A small self-supervised image encoder, trained from scratch.
Model: 2.82M parameters, 32-pixel images, arch vit, norm layernorm, patch size [2, 2], width 160.
Training: muon at rate 0.012, batches of 128.
Rows from block 3 of a small self-supervised image encoder, named by matrix and row number. Rows with one number belong to one neuron. Each number is 500 + 25 x the weight over its row's rms, rounded and kept within 0 to 999. All counts start at 0. Numbers have three digits each.
After each neuron's rows are labels from the 100 images, of 14976, where the neuron reaches its highest value: "colour at peak" is the nearest of a few named colours to the mean colour under the peak. Only what is clearly more common there than usual is listed. The data: regions of photos with short descriptions (Visual Genome). In brackets: how many of the 100.
# fc1: MLP up (model.blocks.3.mlp.fc1.weight, 640x160), inputs 0-159
# fc2: MLP down (model.blocks.3.mlp.fc2.weight, 160x640, transposed), outputs 0-159

fc1.167:463501514530498528531518449484487519489486510496489537553493520514501501529549530491480507481515483498492500547469486460535480508511526441527472481487511521468481515505459488479518501500486508494543502465524455482498490493456496516518456474503499566487470476495498495523524505489447541522452512487511488507564492490511523508492496487516478485515484473459450526529519509537499497510495521514499532485476548521515465473491481485517421489513510518523508559519513480502479482481510505
fc2.167:504469481467474499543495490520522468477490465527482481493552496481475496440488490502520511545514495467483477504499472478523526528524488498485491507508484492514438479509519491526503503542482438494488524525478556501512532470529489463525518544508488479521504453489503510513564521518499461502475513515489483467534521461487492504512473502537534465540523463547520459501511491536525473509537482535490519509504447507484504495476544516460516493486473512460492528524525492483506511507512473
colour at peak: white (32); pink (29)

fc1.355:465484515497508485517474525526505539481485519505493490478552501524477486461488494493505519488447521531455432496491461503460511467543513518543530508497537495468465507536505495512518456544500504496550502484516526499500475499508513538477504537455495488480481504527513488478478478468510507511527523511469498473568491449501494516490520471477516555549466495501525507498530512508526536506487529492454502535495508494474505505488475440477458488504485511523494458506489460492540501493509502
fc2.355:542497503491512502434513500487536447516507474499532509460515465454516483485523543493501534493498568461578512496470489486527492476467511491482497512479468518517526491510528477498492532503549536537480519479461475505480509559536468502541507489523471500504473467493477478470521502508509496525480503490501505532454489495530506487507531484530498509515513462507522511482487458491520499485464470488568482479508470503472516506514526543503522486494498499502524475519514485475500472468455508
colour at peak: pink (28)

fc1.490:527517485536484506559512510515497489516468508467474507454511503458490512496483530510483536477486541451521511472502481502561531489513537528483557507439527547456485533497522492500494514506493485517479525489494483512497538474476513498496485509511512515462447468495467492513505533462555521509509487482504485523516486472467525474524531543558508484492512492470507523486499512450497487467456519505502522482491506501529501502503480486527459515495516500492530460559486477465468481496468482
fc2.490:468485518459499497470490496512498551486548497542523474492503498543492487510513469508489490506512464500492495532516510487437502521530466484505473448544489476543525454502452504511549491518475515483483480526498543483508476518491464486500485488524480494543507540499556487474524466512463525467495516540501490500513510492506486513476463448480487481504496501547489496496479495535519493523515454488518502514537523482459462514535514483474509471494487486483443493505508531520530551496555503
colour at peak: white (46); blue (28)

fc1.348:495531506484496494506482497506542486476493487503498525498512463484485484507482482479480521485518468511506516542482511523456472465490467452509490508520536537537519515489546494491513517504514526564504533497506500475489497471476527434505531502484471526466452532485489508508524491502515490547508468543465473457456522506536506538517511495541462499452508512536471517517503454486465540494468507511508515494508519463479528469505440517492479507510489518470510522506517467547476516442476499
fc2.348:485509511504543533477470511485529565458524510488456530524504441455494489462513543514481493471499518537498521479469509488524467520500486544510542525471514488486533529509487509484513462515481476526473496506471449499524503557529516518495521502478512535530520495511485459499514492472497477512499466451499499518487464531473440517502503501521471522479451500489464490504489491465452470520500484543498500493517521556496520468507516500549516499506461508494501466518515477527525501526511505
colour at peak: black (65)

fc1.519:452542488489467500483479504550475454509445546483527538542528511483470458511511525527500508502479477533521515513526520479472438468507476551501511532481486548495491514479518491532487538492480482479523478506508526479511511502478498516493516510497514493530494500478530483509473511480504449520521477492512509488427475500495505517521490502517507450529472532553476504493529528513497482448451483495511569518513489524516488503524542492466511486500492474527511467494488493504475522492474474
fc2.519:503502476493490480499528511480533477486514516483477515439506503522538503485581517465456492518523533476496454521490519477506506494473502488456472517485493506535478533499473478516489452481516537488487503533526505523476461503493525478501480501493474483452480448521474512466513547510541490503509509504518531508561483512509502504522498493511536553492516491518497516472478513496482502499472459496520547460450562516479561506477470481543498509495494483494508468501528510457525502510513518
colour at peak: cyan (26)

fc1.281:490519533518459519487511539525485526520506488507499466518459477508444540534481512469540473471480517473493494449514489476539522512500535498479476511500466474473489482477523511506524511486490504516492519481489537466489487482537527491478507495537499502514502496493518480451481515481532487484476536459474471469512460499503516478505513474494502481551554510514551495523494494501505488477511502492510503535481512557559472538494479448526543538449490504542448499517539489469499505489529512
fc2.281:512537428515530502491504500465455521490467504509501531486481504449533478488529573462484508458518570499443512524487521507501491478494539542536467505499488508508498535489477539455451531540513496513499505529469487497534534500509526523466497528472524511517509515488508493453495471500499535481511506485514484479475486482479481500477479486494527460493528517472525515501517479524480496516508472483506493540544461503493526460482500512506502502496462509503456521501518465480539526476507481
colour at peak: pink (26)

fc1.600:523486495505454532496523487499459521454499469500508452499492518514490494522542496498475524498497539536531464490472512517484503513461471500490475494471429525475456501525530481502512483497491518531467521511530491511497469483464513509458472530501521470514540512524512508527513470516484460529471469504514530470471544477526505527547499549503514519528456547476467474508500513517524466518489505533467533483510478526518493512526522498505477506440497493514521489508472537503496484521457556
fc2.600:523458507488481495507503498490533495516514500457525511521507481490468477450500472495506553447487492492489540472476461518512473529556503498531536501493498519501533486508430503473505531513556517529511537462481459526472520502480497490495488512525500520539479521536483475476464542507500473526494506497493498556511480474538534507446519493465488497539484480494523521528512501507460474483474505512476504489545507484489498470472513502530531517499450497495492488499560464523475516456516499
colour at peak: black (37)

fc1.623:505465519543514502507519491475464520490493509527509517498503544500489491480458502547493525492506508464507518511504517517434498500494516472497517527477531487578479534498473537516506510455446455512500492486504478480489478537564492524472497532518535515510498507454544470511513470480523551515521509507520487444515521516486477539458457467508500469500485511515537493481507467514463483491498515571511481515475534494527529516504502513489519458498509518457508500498517499495539499504511477
fc2.623:476490480485523513494478537517473484497529511543499472503526536530481450509508503515519508523504469495501500490473521498505490487444519523518510526454469510530508458507458503506508542514521483472486528556490506509521535502503492498498471531483504505506546508534501533512509485490497465512466502515522467499455512517504498521482433533505517487445485496457473497548517511475470481458518449515489465481521539513506538514551484538494503524488450500488455537511486527500527490453450506
colour at peak: white (59); pink (29)

fc1.337:492544497507514598535491537487465498516481553469576514501534504474459526524474533492483517505523527496520542486508509526510498505493492510489531503502512476484518487489519464499489487484513534498520472493468501499500520513489490490490525485543524491482475512492490501540496471459521502526491454523518471447454472535491520495479508468480523521543501490541493485491504492485461541477460477485482477489525484492462537513509502507501490490492456462476477483509515536460503467452528485
fc2.337:523507476507525470493482524513535536523521523531464544452523447474459492477506480532505503563510499482506495525526500515533470500496458507474494470495498492462524486506534511495498498507498493468482529499518511478547472528490504528510502490502527485493487521477541486494499489509491461542535464497474561513462519473497504512529535499513513518523483516490465504488500461507515508499473506496507530547508496503517496464493500524460475521449445551483500461493510526423443474519507498
colour at peak: black (97)

fc1.475:542488507546542499480484506476460530488498480533544523519511477502472548477527505504545524474482487526478504473537533486461518484510506458516524486449488491454498531504516518506529487498495494468464483507566507477521452476499487498472542491535505491507479540470527521486495476464456535527504504497491504515496474465520485492467475532528496503507487456508502511502531543537488487456517522488498525505467526498506467496522538486449479506531479493506533480526500480473535472532525465
fc2.475:466506491489489463523504465463491478484541529484477488475529505499506478527499496437499487495508550503530494511505452472497532511476479544520476477535441469545478479499533517517513479508463504507488477490516490517435527473479536492510504488491483491502465519466505496534526504521514450486486527552523525508509492529466527517533449460513493486512476473505516461500509503533496481507469561533499537527566498540481491529479519500534495508494514509489483501498475477527504498477516539
colour at peak: cyan (49)

fc1.486:491481477485485517527505470495466519521520505541480510476488505477515467533466486498504484516488518531510532459466518532532523571477458490510541539486507516515488498519481544547516509482500497482455511522457517490517460511489512532510486521491533499467530516505477536458483497512503522521455486475455475530483462477527548474496450523503502479501506489451508496506485502487476511518553518470507505463516529514520462493560506512497513459540505488492500510490521500523529459512439499
fc2.486:457524536524497497499532516453545542471477471487504499530526471533474507475527543494513501479492495473462447538509477448490456522529525522464499494499488528520515510518543457467498511496492508521489475512501518494471530524522519467494494518464471508536531485533538510485472515483505510452540486506520494507551540482501463522510486515483465522486505503458464521516505504494505516508449496534527452499484464522477514490465515441479521495472524475493508497501504456537505520512525504
colour at peak: pink (32)

fc1.305:495498452501509499520543492518498470510460470487503560530473550526511499468496516502485504453501478498533529475511545508500538490526522462501513499479500490490480487522530516519531522473523501455495541499539537520519517491488521505462510508486488513468479467522474505547558464479435510494518497505497501455507521441471497496504427473548480451502470505491440526477487508504480513495491526522495482478519523533512490493501464502481520508482502509531503536513489493536505486534480484
fc2.305:503455510525491470562482501490479514501513453491487472485484454515478509480503503523534497566506517519469476543474498479498501517483539516490486535459505542518513520527488547480492490538506481474478516534468507489474463524484516501465520494484490538527455475480516518452465462493500519525522484528479509488541466539510494512495474479509536480525574518524517492458538480511524508492506475508498516488497509533485556477486494475539486507476494512455507484507492462478497471495537528
colour at peak: pink (27)

fc1.631:494475543429519421504531502509455527465488510499529492489477515467472466550498487495517496512506532488469517524512503510523472522479507481488480511513502498513491480487476500510494519494502515464512522493515478504515517531489526495478537515495505520554485506542449462536527464488500558498510457532494482514492522524481497511491470461493510479489561514485475528512501532513466533513551519503500521477475541505515520496511515472501492528478419478519495506478517517528495493454460482
fc2.631:485478454522494506523525534539536530489535495518441501545509504498501526517491477503482525488498503489505503460476502482508481475449509510514470517484481486518547512511463538544539525516485504462470501521529491503450521475483521486499513512501472553503473491500505493528486536517478499474499533474525526508496464527477499510549555502481533455512562516484470522484522486515456503442525461493501502493520515464469523487499463509470467517514523493467480504507531499460466538498524482
colour at peak: white (32)

fc1.559:517518499495516499525560496524475535504464540465478475507519505525528548489537455501468490502484524518500530454503526494488501452521525474560538500511518499516501491542456481473491473460539491500511496491527538526489501492514507490469490533473485502483551522480543511468475556518455469487491489481471504499467542517502490455494488483485498473511486486526474546476484489472495496478525540509474502481485509487456529502548463515484493524477511484521520466442512494526493488520507521
fc2.559:493483487475514503494459527467523502518466529473532505515469478500518457503474518488505489529532494472485476517533504508478516531524520491496480490549521494485521502467476501457459517505466520537509509507491470538503502509499467523516443475494507455523508512481489517514499515521469505458565513452498504525535516519548525489514499590488491504499519508493475427555479451522494513492510501490521533497512481496503462500495532502482481468502490483517459535545518465515490527469515492
colour at peak: black (45)

fc1.197:498489493514457469522501475510523487533499496479501509480474465486542506462499503513450445522453522513465552478478481464525503476530516505512516503545498491494490483459511505471498531480491473506506549519452578545488453498485455499477449522477519490522518499532532498492503484510497515494557517519555503512484498523548536511488525495434517502507512521479500490503475518491479513500510483522506509486509462504527501484495532453497496506483472491517536520528465517545480495484479481
fc2.197:481536516475496525511536488483486538454515506532490519530509503539530465513490494469504460521511496458544486494496513556506485451464461510474482527479524523471506511476459464511524501499487512488562480526494498492526496537501549489479536458469519497490474519521494504464465501497475498488514515474440523504469528487497458499488529498495474548496469540501511487499462522507498509500505505534507513555559534493499464464512524504491530498452503479485495483487490455497542465510506506
colour at peak: pink (29)

fc1.555:516516496527499484512491481493488507508512539486470509500534469556482520453520494499517480501485546494520495498468532485452469494543488503469538496539535528508470495487508490493458494505496474503514566511463508512467490471503508501517464501460489537484458473486533495529478512515491492480526504471512470438526528514477502459494468501534486498496476510521511489509455536501486523512480485562507548482547494539483556480466514495476514516509478465528480525489501529560533470507499504
fc2.555:526491455498481488467547552515466512531480516499488496486460524508522483502463555504523480483508485513522517479482541514494519530560539503507488492481515509505495516486466498496450505495515521452517523527538481467501510490514520465518461496485547495502517523505497513516477496495467497512501505472515511512495486514533442512507497494476511435526539531469516543497460489476469524502472503476485489513472522523487471493551482497528495524468523535441498530481499486515539435502461476
colour at peak: white (40); pink (33)

fc1.626:497456460508470484561523514534465542486486550488534544482540472477476502531506492504512522457506504474535498490469485487536472498541503521482480514524500461542472516478519514493490481494523518570446522508465514512547505489522464494512526474535501508503491510480474472498511470521488495485502488483555539489489458493500467472508513491487465485524481512532484478494504490480486505476474448483490505483525483529487449520518507480486534515542474524461486483509482488517491490455545488
fc2.626:481534497502493477516496508469534532471483517443470518451493424453530447501517483445527490486508530508468475513512494484492514476510485456518507467465510525534536514532550489518497506485432504474491504487483509498486453514486528506502514496458570495486484475528544510509526551506488505532509471503479497480493534493466518514485541530491511525515522530509527531506507471492493485518543508484481524519480507484505496493559480520495486494502512517509541483509496513487464471523492485
colour at peak: black (88)

fc1.249:479465471545472482534506481513474459550500464521487510460508490553520445476483494523456495521502495509508513495462475468530478481514494508510492473488548539513489540458485524514535462509523499486505520488487533513482503444562464529469483485501502515512501511497525471492510492517528530455535498534528492532506446480482550530519459491480531513497521537510511518448513502512516510457508469489494464492469519507491487531470503471525472504509465496506506526525470518502524495502472512
fc2.249:531533528482503473500491476491464535461482474519468536528489441490501532502508493527529462478479506500546462509464521510520483499500503489498487483512477499502513515525573475463497498554471455480498481517482502519513444525468531540474472501462469529508499506468499508489485511482467471509492501476476530501518506493522480504489471463500537542509478468530519502516525499532528480514502516553535535498506476491465527424531509519483484497495501467537516514512548488490490531484520487
colour at peak: pink (40)