config.toml
norm = "layernorm"
projector_out = 256
residual_init = "scaled_by_depth"
muon_scale = "original"
Rows from block 2 of a small self-supervised image encoder, named by matrix and row number. Rows with one number belong to one neuron. Each number is 128 + 24 x the weight over its row's rms, rounded and kept within 0 to 255. All counts start at 0. Numbers have three digits each.
After each neuron's rows are labels from the 100 images, of 14976, where the neuron reaches its highest value: "responds to" is what is common among them. Only what is clearly more common there than usual is listed. The data: regions of photos with short descriptions (Visual Genome). In brackets: how many of the 100.
# fc1: MLP up (model.blocks.2.mlp.fc1.weight, 640x160), inputs 80-159
# fc2: MLP down (model.blocks.2.mlp.fc2.weight, 160x640, transposed), outputs 80-159

fc1.472:087121107114088145109176136145124169115135164172109129169134074162116115123125158134097153142143139097118177110129158143144129139132129146123134114153091116120109129137142132142116078181122120107105180149147144117137112124159133134126166127
fc2.472:155131187165112117160127135155110116105152139093137107099139134107112131162096128091125127117123121157105148120138091091113122124154148146098145137099136161118150117140121149125100105100080117173107130139114117148145101107164130126148145147
responds to: text has "white" (30)

fc1.249:137082124138139138078145111111160115151127123136128110101108125107134066135152122157114121095143151126084111133124138143056130130172135173119125179114160181135132137149132136150101110136121098119154118167139112112086169131075153132144169128
fc2.249:121100138145137111089149116143101092091140103173138116143152140088109142113150120148071136137094099131156124149140113138123162133150172155125131149148137143114119104129112130121117163121169168142142058121115154109107090104154119075160123109
responds to: text has "sky" (54); text has "white" (41); text has "blue" (31); text has "clouds" (29)

fc1.349:120128120169112158123086100150138117151154153153147151127111120165124114126123137143106139132146167151134129104135138136152122153136091126129105125091120160165120167128096154212151146112133107118148118150166135120092089105140087147143110126
fc2.349:139093171115133146127192128107141070126110118071138134100173155088127143111109128136135118138120127119133132101129116165107148126097130163114144197122102107149139153122155092063131159116146131149116160104079139110137149119065180099123121160
responds to: text has "white" (33)

fc1.110:093101069110111135142130137154128119148134154124128157110118170133159123122112134128117116119125153106094138096152145143107109135150114097123135118127160149116122101148163109150103136096106131119125120152092182120116132161109143096108141126
fc2.110:109107154126123102115087149148165140082086126116140096125111126162127168134157152159179170143133128174115109119122134123128120093118126149143130092139118120164182116139133120129106123130131105120129121134130090082143084092091122117100121136
responds to: text has "sky" (34)

fc1.461:115113119162104131120107162130149129095121076160113082098095122147135061162094143113137087080162118145129109180153111114114114156129134086152163136141136157085133135163136108122123105185135152096154114154114140103143118122137123108142172123
fc2.461:144105109125147137154137098124101128155105164127141127121162114148145116102128141097129140135126149090128160110094148136145155095136111187097147128141136117178152138115111163094111167071124127158111152111124127150129123104101131153103107133
responds to: text has "sky" (35); text has "white" (34); text has "blue" (27)

fc1.121:117166146149102175090119112165131116144120101147103160092103140168126136084116161115117153155140127118111144180141131117140113170129053141149128114124093183100123112135110171142155120155137149101101143136137152111137182082132133122098117095
fc2.121:146097105116084115170097136115172120117079190140170129093144120118148137172114147150163123080127110130129112098119133168115144155089148154132145130137135149116164153161101091109092130096116114091096125149077105133130127171124096111087133157
responds to: text has "white" (31)

fc1.582:088120146129073116091120121130109185143117162187132142148133139128127104130080130119116145118178138136142151171129155150120148180170109116134123107112113118144142142114129146107111102132112129116134158116100101098141112116160125109124149134
fc2.582:156132111142091130152116137118113091105113102101135107125185129134080067146154081107123198155140133130124147106147080110085180099120162117134137155112125166122148118119139136151135093123083125147120125125126097129142094157177182136153128114
responds to: text has "white" (34)

fc1.332:154077132132114144109142137114123105137168139159107138172095157113149133151098111118194131114131106133110103127094159146146112148141105130123101117141157137146113128117115109118102130142141119120127146156161120128141119109138090121147158149
fc2.332:096131111150127129159081118121136124118106143090150066047144133115097126084135111184087146129129112104148130143119103156123117128118140114144154157100129134104140083141112129150096111098125128110132147124129144174108170163136132145133093096
responds to: text has "white" (36); text has "sky" (28)