{"arch": "vit", "model": "self-supervised image encoder", "dataset": "regions of photos with short descriptions (Visual Genome)", "train_examples": 203450, "image_size": 32, "crop_scale_min": 0.3, "horizontal_flip": true, "rotation_deg": 10, "color_jitter": 0.6, "cutout": 0.4, "method": "simclr", "norm": "layernorm", "norm_position": "pre", "hidden_act": "gelu", "mlp_ratio": 4, "head_dim": 64, "fused_qkv": false, "bias": "none", "qk_norm": false, "parallel_block": false, "inner_norm": false, "drop_path": 0.05, "patch_size": [2, 2], "layers": 8, "width": 160, "positions": "learned", "pooling": "class_token", "projector_hidden": 512, "projector_out": 256, "projector_hidden_layers": 2, "temperature": 0.2, "init": "torch_default", "residual_init": "scaled_by_depth", "optimizer": "muon", "muon_scale": "original", "learning_rate": 0.012, "momentum": 0.95, "nesterov": false, "orthogonalizer": "polar_express", "adamw_lr_other_params": 0.0011, "max_steps": 8200, "batch_size": 128, "epochs": 5.2, "lr_schedule": "poly", "final_lr_fraction": 0.01, "warmup_steps": 410, "weight_decay": 0.0, "adamw_weight_decay_other_params": 0.05}
Rows from block 4 of a small self-supervised image encoder, named by matrix and row number. Rows with one number belong to one neuron. Each number is 128 + 32 x the weight over its row's rms, rounded and kept within 0 to 255. All counts start at 0. Numbers have three digits each. After the name is the row's rms in percent of the matrix's.
Before each neuron's rows are labels from the 100 images, of 14976, where the neuron reaches its highest value: "colour at peak" is the nearest of a few named colours to the mean colour under the peak. Only what is clearly more common there than usual is listed. The data: regions of photos with short descriptions (Visual Genome).
# fc1: MLP up (model.blocks.4.mlp.fc1.weight, 640x160), inputs 0-159
# fc2: MLP down (model.blocks.4.mlp.fc2.weight, 160x640, transposed), outputs 0-159

colour at peak: grey
fc1.104 145:108145166108118142164193116146161154107204079083142150107149180183144134176181105136132127066186133088083126127174099098190192104162042115135115126099143086142111119110123178181190192134112124146162146094120182115127158107048098148088138133167120151154121116161149132147156117108106134191115064104114112131130156115183117114122163186088116161130072135154089080120110146125129115115114093093126100087124129119049118119113105084113134143146084118163118130089097158092092114087141139
fc2.104 147:083100141129168133116087125118170069157176143076100076095105188116129174161074142166144151133117174123074106119159119155163108138196143066133154113175157126156189115079187175130096149162155148091094135120126093108186129111144130174139131110130123106114142087134095080084109058100148089107098171113193151099104211178193160146120129127140127074109123143115124173097142079139168142103143122093128090106137158150145081148164135076116054090161129173135128098088138119147124146101101117

colour at peak: white
fc1.356 062:181131114109135180189148136108083144169136124073096144164151106120150119140054155131112121109140071167131192134107079160137110176136105128125114127166087155075118142056081080153144106159139097096184171157169125097118133087113132118141234147154074157155054098112147130146138163107129084072130149149155144124102049113102124113160101141126159151138162153146124077100142185148148113096184173140129126120139126186161153104100089081109134166172099076099145165104106119148149133116078100
fc2.356 062:131129140139070157091153127197139185127092149176126127152130121139129153163164062194068127115188130098066127072174115136105059103102115147108122131113150136184109164113112106096122099118172151109117169195111123110083083123143216138146150118123055179087111112124181108095079093119133152107148144095093101093163156068170106105125148098096137124104153103166146145118148157124122114103122168133158174104148155071154158095169185138089133127116112133099093106135180069133171165158080137

colour at peak: black
fc1.42 083:135113050146164153166148150059109102089104113100172127173128188157143139152200125103125191136112164118131151118158135037141100123065117175108164134123142090140112156155132123081181104155105119071153107149093119103048172112127141184105132145117095204089103132105134114134144206188200095127129117084152142117135170142132098165138117103087146115156125119102094092143194116133186087132117102111100208141131102135105101131133178131135099167090163122094123151121151112123108098116095101
fc2.42 089:193115205058103086107149087183148150157139186090122140077159153109123155096102098136134116080090083098148130147138145151117124119171141149150134070144162148151119122136091130085133094067128154155119117127141155190181145127129086175092169109075090131188124153073103119097121036132130132142112108203142106115125130128142129088192107137112101082081161112149177152162122080102089141134123172107110140139112111093114177102178127157081174100169168157079084131139143119163166102151177137

colour at peak: brown
fc1.16 069:115117088141095078114126143172097090089050109118104100106159114148066113136091060177114134173121122131136169154096145184098121216163197151062150099135103133118139118148113107085122141081111089184133122144106134117073179126125113153125110162110074129132159117143120152138134114128109170094046125102162140089097084162143124174091133071120132145161112144130102163164112100131104052158113161114171075187087115163147152120125163173119141119120184144112105142078185188108157162131148165
fc2.16 063:156148111186163158113096157081158086085123109098122111129126096177108071170155135119150144130162118082115192137162061105139132172151150160136140131154146114091134104132123174170080148082127161112096132098123094146089128140138103049155148129110134149158129044159032129183123171194092132061182078145133183139133120125173153100065145130115140138158110129092097115130096125148123143097155110096158128074103146140193055125180139121102138134112089145111128163147159160107106121172095189

colour at peak: red
fc1.23 068:080158147203098131145143136076088136183111118146131119127122135094146177122168189067094101134107163152125118115156122124110119113128162086119146087113144161161121156163083243220143145180101169168118168155164141143106144148090141105138141116083110151158120101128126161153159046209063149109166097100160158124062114109136172141171094116139108144119127114121066155147099141133072072078098146119085113121147103102121086092092084135149093137133119152105096135114089164140142112148162140
fc2.23 060:132121141083162107161086147146150138141193176085102131138100077116153157125121126124178113128144099125108120176115125145077142175177088173099143117124136100108103105054140135084073138164150095136150156086114135124086091145158171123149129104117101144076126149127156126182110180149170103137139112095129140141154139187129059138099096092175103171137067079106096128129117137116129133162121127180107147141167172141106064043147164142091113127163192100160139159143088082175102104008131162

colour at peak: white
fc1.594 127:203152105139118086126060150084125219119131140153098152087130122058120123140123112149140099161145119063089153061106163142088133121140209097142109114098101140175122137068107123124171131138127056072128101128139125136145124115143125156137116062124186077108131156109127158104120108165119109109097139184196108146152116093177155124107150093155105128135167148075142121171159134134186134074150116132088136094115165162103075143144137143114143164120162118140138113158136108190180048125199085
fc2.594 119:147142157072101081170145169113131080154121154175153164144157151108124126072174095154205108121164112071145114158113121114144113143097090153096069118121134126165121102133133139123112119131107161127107132142151154150178118141130085146119125101085103114073108185111110186133080085083076095108098107149116087121066179149153101101161072139154143135144120133092147060113059123142175159143097133172124110123218160137155106153045168119118142118166069175112142140141150103128092188175199128

colour at peak: red
fc1.623 049:155116179112116157144146158090110144172176097142140064103145142137140168160057137109080146059082143148079102141160103112085151128106133127127156158134088163132124079157136148167110181128103144120144116141083156113155179104127140109169129112137080174139147160170086173093080115130147136122115064096133145100088073150092166138138124147171065125121130110157092116121052124160122110169046136115102123169131100184143173196146109106181126096157190130108079081061090141127136184167111096
fc2.623 052:126179162146112093127085133142152171148146177136068163101150116129080091125120074185129131146115134113058093121129168172141144106155146139154129132124199171156104197106089085100155154107098143121082161163142118124124134161121169128070144135049152128117137112155165117226192156103077124086117117092131115114107106119114109138076139155110092056162109103166112149121121146121134108068141117144108132137120130046188068115134167160092126157104202126131059139132168137128166095180133118

colour at peak: grey
fc1.4 141:129117151144129156161134123129176073153188098127112180158078078083147144138127092111064116137086118020146104171131132173138086113097099151118198107102158145157130113126170141057097113099121114150136166138168063132146120133207113123097133148108094094123154147188082101075166117152120119145145136123102151155136129171122134090157169160113147189128164133111174151122118137167135084116121080128132166135100114070194127067147185103194141092122145133177094104088103106107137180097167113
fc2.4 157:146123105120089170119146133166136130113103142155111166180092101153092139100161103166092097121148125154081086186089095125066060118119101151120164170129158129168079164098137169144148141210140124169125125165185130080120077140148109195157141189156144090099130090112140092174159055133106114119095148088098113150151172133133074144170071101162136149117166132165144118153102067084136146125099097196171134162126086128169094083127133165145139068146085124156146168107056126143126160103100144

colour at peak: grey
fc1.48 124:120107084162149078144143091079141123127157139158166181119124162148120084130150145109150127075116099100093144154142162130091073107110204154154083086152141163170127087110112134083237145173142144051119135076067106104142071133166118141099204094121090156138129117141144133164168110181131148102203119127186069105101144136156094097109133126107155120163111103166127067111132132165107176096160088166135131184122109153117139069114128073101140151139166118184133138113164079137118114151116141
fc2.48 129:125090149109103144093095079162205175178139149142115142151077106091143164082150124148133145139116168158145123073131140168132078137119109170112130133142107074191083124170100095157155094154077188140156123094106147145107155178090124109124174143132168134115123133182164063172076091102086084123118210126146127175117146161110092096143157141153143140190133031173143092125072213119097160123099132109117099113118137115111118175111108089109122122082160096111107164115136153088126098169094146

colour at peak: brown
fc1.99 089:129077148169131102169134122093186151106124134139150136157100150051143061117190113107129142150150171118164112103084185129079108123095131129164128134126177127118081088128132178130116186176110132203154123093097120080126139075125114085118126107127138204128138100140101185135133108108133068173059110175108192111131173135156174176107148143101127162149102171133146114134093135087075126111093152100119143098110116115136148070126050160135143112175118182123103141156199125058071142121120108
fc2.99 089:176157054164113123122155115072123146118096103096128145119061105200091147092157125152092102100090126159079169146135145118094126111120078119095134071132097100106096054105118118122146211122116164144118182115091121156141137167146130136137151085105076179119034181122162105112118100135148100142134099155106177114170090156103143143131092141135130149142107157130120170143175149117149093124177124173131160131134094092145125079159162128127137091094077138146193176117185087216148140132198129

colour at peak: white
fc1.591 090:088202129140061113136125083110135136090128151124141175105066136082081106136158121184176178153089147132121131159063115144161110118195132106156166118094142138126155144157072115119182115138136044133095126120148146104084103048135171119112129127092142156200058105106120147121176117123124149102110140144130088115177119109139110107137085100129090038097162146174115140143136097127087193108170115171113117140149167181205151129077101101140163145124132121172153090125101104126091099141166129
fc2.591 092:201167146046078103139108112163109150135147102166147199133161111121133105028147155106191134154161125127107121161099127103167120169108060166114164140147159149154107043119176120099105112112130105113138143188130082097145125154145062109139093088107149120114074145084136053156146155152135079074177143088139142131129135093146125173108186131168138154107167121129101078138101143169110098151105155144099149140165112066083129112173148111129127152083094130115165158192114113142132112099110166

colour at peak: black
fc1.636 056:151151114145073138121203156187102123103184143095149127067167116102109171119079064137101110130117119111130130146079097209144164139121176100162138117117186136075094191200142124156107132151145149130150181106131130128080140139140135160132109092070119120139161058155158187098100155154117076092139163065141098122092172195154113149097091079138142120160102091090129150108161125104157094111121087103102175190128055155114115123164110131090074140130140150138055149128111150129111130135136151
fc2.636 061:106160099085130149189112085106106124135156181142154112145080134125096061154133163109168181126144090112144189158133110092101112177191083138168125107147111099137074102130112101157120126074141099135106123152125111185153098128164150109129068111078072073099158082180162144144162168166118131068151156099109086118136129138123142112135126122134085098196167087104174073125139128164115186110142116122155139138116113115163148067128128186139187067107080159177053121150123088116089164101176134

colour at peak: white
fc1.43 120:159162121129090137126113123138149170144104165147122132114136138170136109125114134116118133117178140138109167129166135111151141077126167077137085148152146151103166164113148115086153124117107100098135150116177065078161060095073136146157102127159120129075128103134137153098143163209096052121164159149133113091135137105158099040110130149132057136096106130054120191116202175164097081129195111170134063167197090150089122146147104157164114110143193099122129170078104156129149079143129158
fc2.43 135:073089124126144089120123141105129139103170121126134196213164103150107138097129120094138057138125048119144094192133136169145121122133081127120151092134188143168148107139145115065128060170143132180128107092071174110042132125103099149189112144098130093126149081058111107106109108099175164145125160112109131122188178111106156186141150155174141122150163116145171136159099120082128148065139130136180165118131129114179140125107116125154156120130110137163156057167124120141063148067143114

colour at peak: red
fc1.84 134:136088112199153093172087138121084112155116095146135092158103119144138105124065108085138187111082119174195094170107179122102131159147159128115102152121112146126095123128134144133138114135153139098099143182169085100117167144150121117101099096117121145121126109152167115110077126178154137097132128076186196143112122127083157142125048083181089091132150093186075160111097116105102061137136113192154179154123152130113165131118137162148148121050204166127040152108152170119101135111072128
fc2.84 131:123096157135100099150096183133097075161152141103133171104095079158158077171131134169176139155172127134069067154186107069129108136146189118126077142128079117117131145135105125172096159152116147083053090194139158141122030098143111116175143069145136114125083068113197095199151127152180111144173126057113115137121138147159184142139143093129119155115088103151148105116184123089123119122140098097155118101118145085150106193147116145162104091184129119145101148140119088104125127152137136

colour at peak: grey
fc1.126 121:152167123106182137142120168202084129127119086114168087067157145093137145145111094196163157100104136156168096126119145162140159128182077158161168133094115080181097106128058153157149139090099103169081060111132071162109131085119187092074136144157159160150146107148159118103175067111082136112064139166155156062163090151155115135158110083111169165118092131182136106155161143129124113147099143142136075112102151120096128096129104149124146103093072140131149055132079151105153128127165104
fc2.126 138:097150157140090115124119101134115089183138135116123178185064131148122120122203142108164161178143132142100124102161122110179109071145143136143120092141137112127117136088067112112098108113101114087093160171105176095096142168161165153178155109097107150110121128118112070123000121174184138123200179094131109140077136142122088170102109164198118127097111074183116147070140116101143148135116141108159166095145066121087170174118125172087081090146151176114123126142134113137098122156120159

colour at peak: grey
fc1.2 116:064125101109080160150147096121090132099152108115168127187103168159139057102143192080104149177085135134129163140157085128093187127093149096150157091090172121135096138174116135108165107122159086125128119116098162133129083137093106149147103193113115111144077162093140091131123184145178115158075114187186090134131149097107124092134098054126099157113144143092128086137153110143171068169197141143130115162169117160118183215097063159118114130150123145087144120117091192119137153094136126
fc2.2 133:141119147075163092091137102199175145169085137192110168113106110079153209087113142180058154135179134145118087141100160087125104137085133179119080104083108108116142095137126096157128123099082203163110127112118172127090106137160119125114150106136134169140099149148124158162190071135121119138137146142087065140141115168080122115095180160118167150157111139099132155162144099069143171128122169176096156122094134051195108128096196088189096100131132104122115146107149148113114149084106107

colour at peak: white
fc1.150 091:099090126108098110184111140163173077126132139135135173134168119121126152116095165129094133111113114079123134161092129166147124096159159066194094137077156118101086143076159115090135106153071153117185140133156141105086082098102227127182144139105151142135087151068104118095099113064146119164127168104108146148141136050118079159111136163098147150152152164110114098143143113177122129094144234087142071121115153036130151127119157153159113112195131138163118141101134112177136162121103098
fc2.150 093:152109141119102148127185128167115118124099123147151106132098125159084193110137127175084119093075124152101118124149142180139116074160085129129114145107088123177121095151043089120080168101164147159102160103044130147018167156195101126167142129125082074117153129101129187190178082148143159138120102147143140095130101197132115135169158081166136121084122177152183145115145118150187118111109106126112112133084121154144080156161147115192130124086099142123138167090134147094174130117083136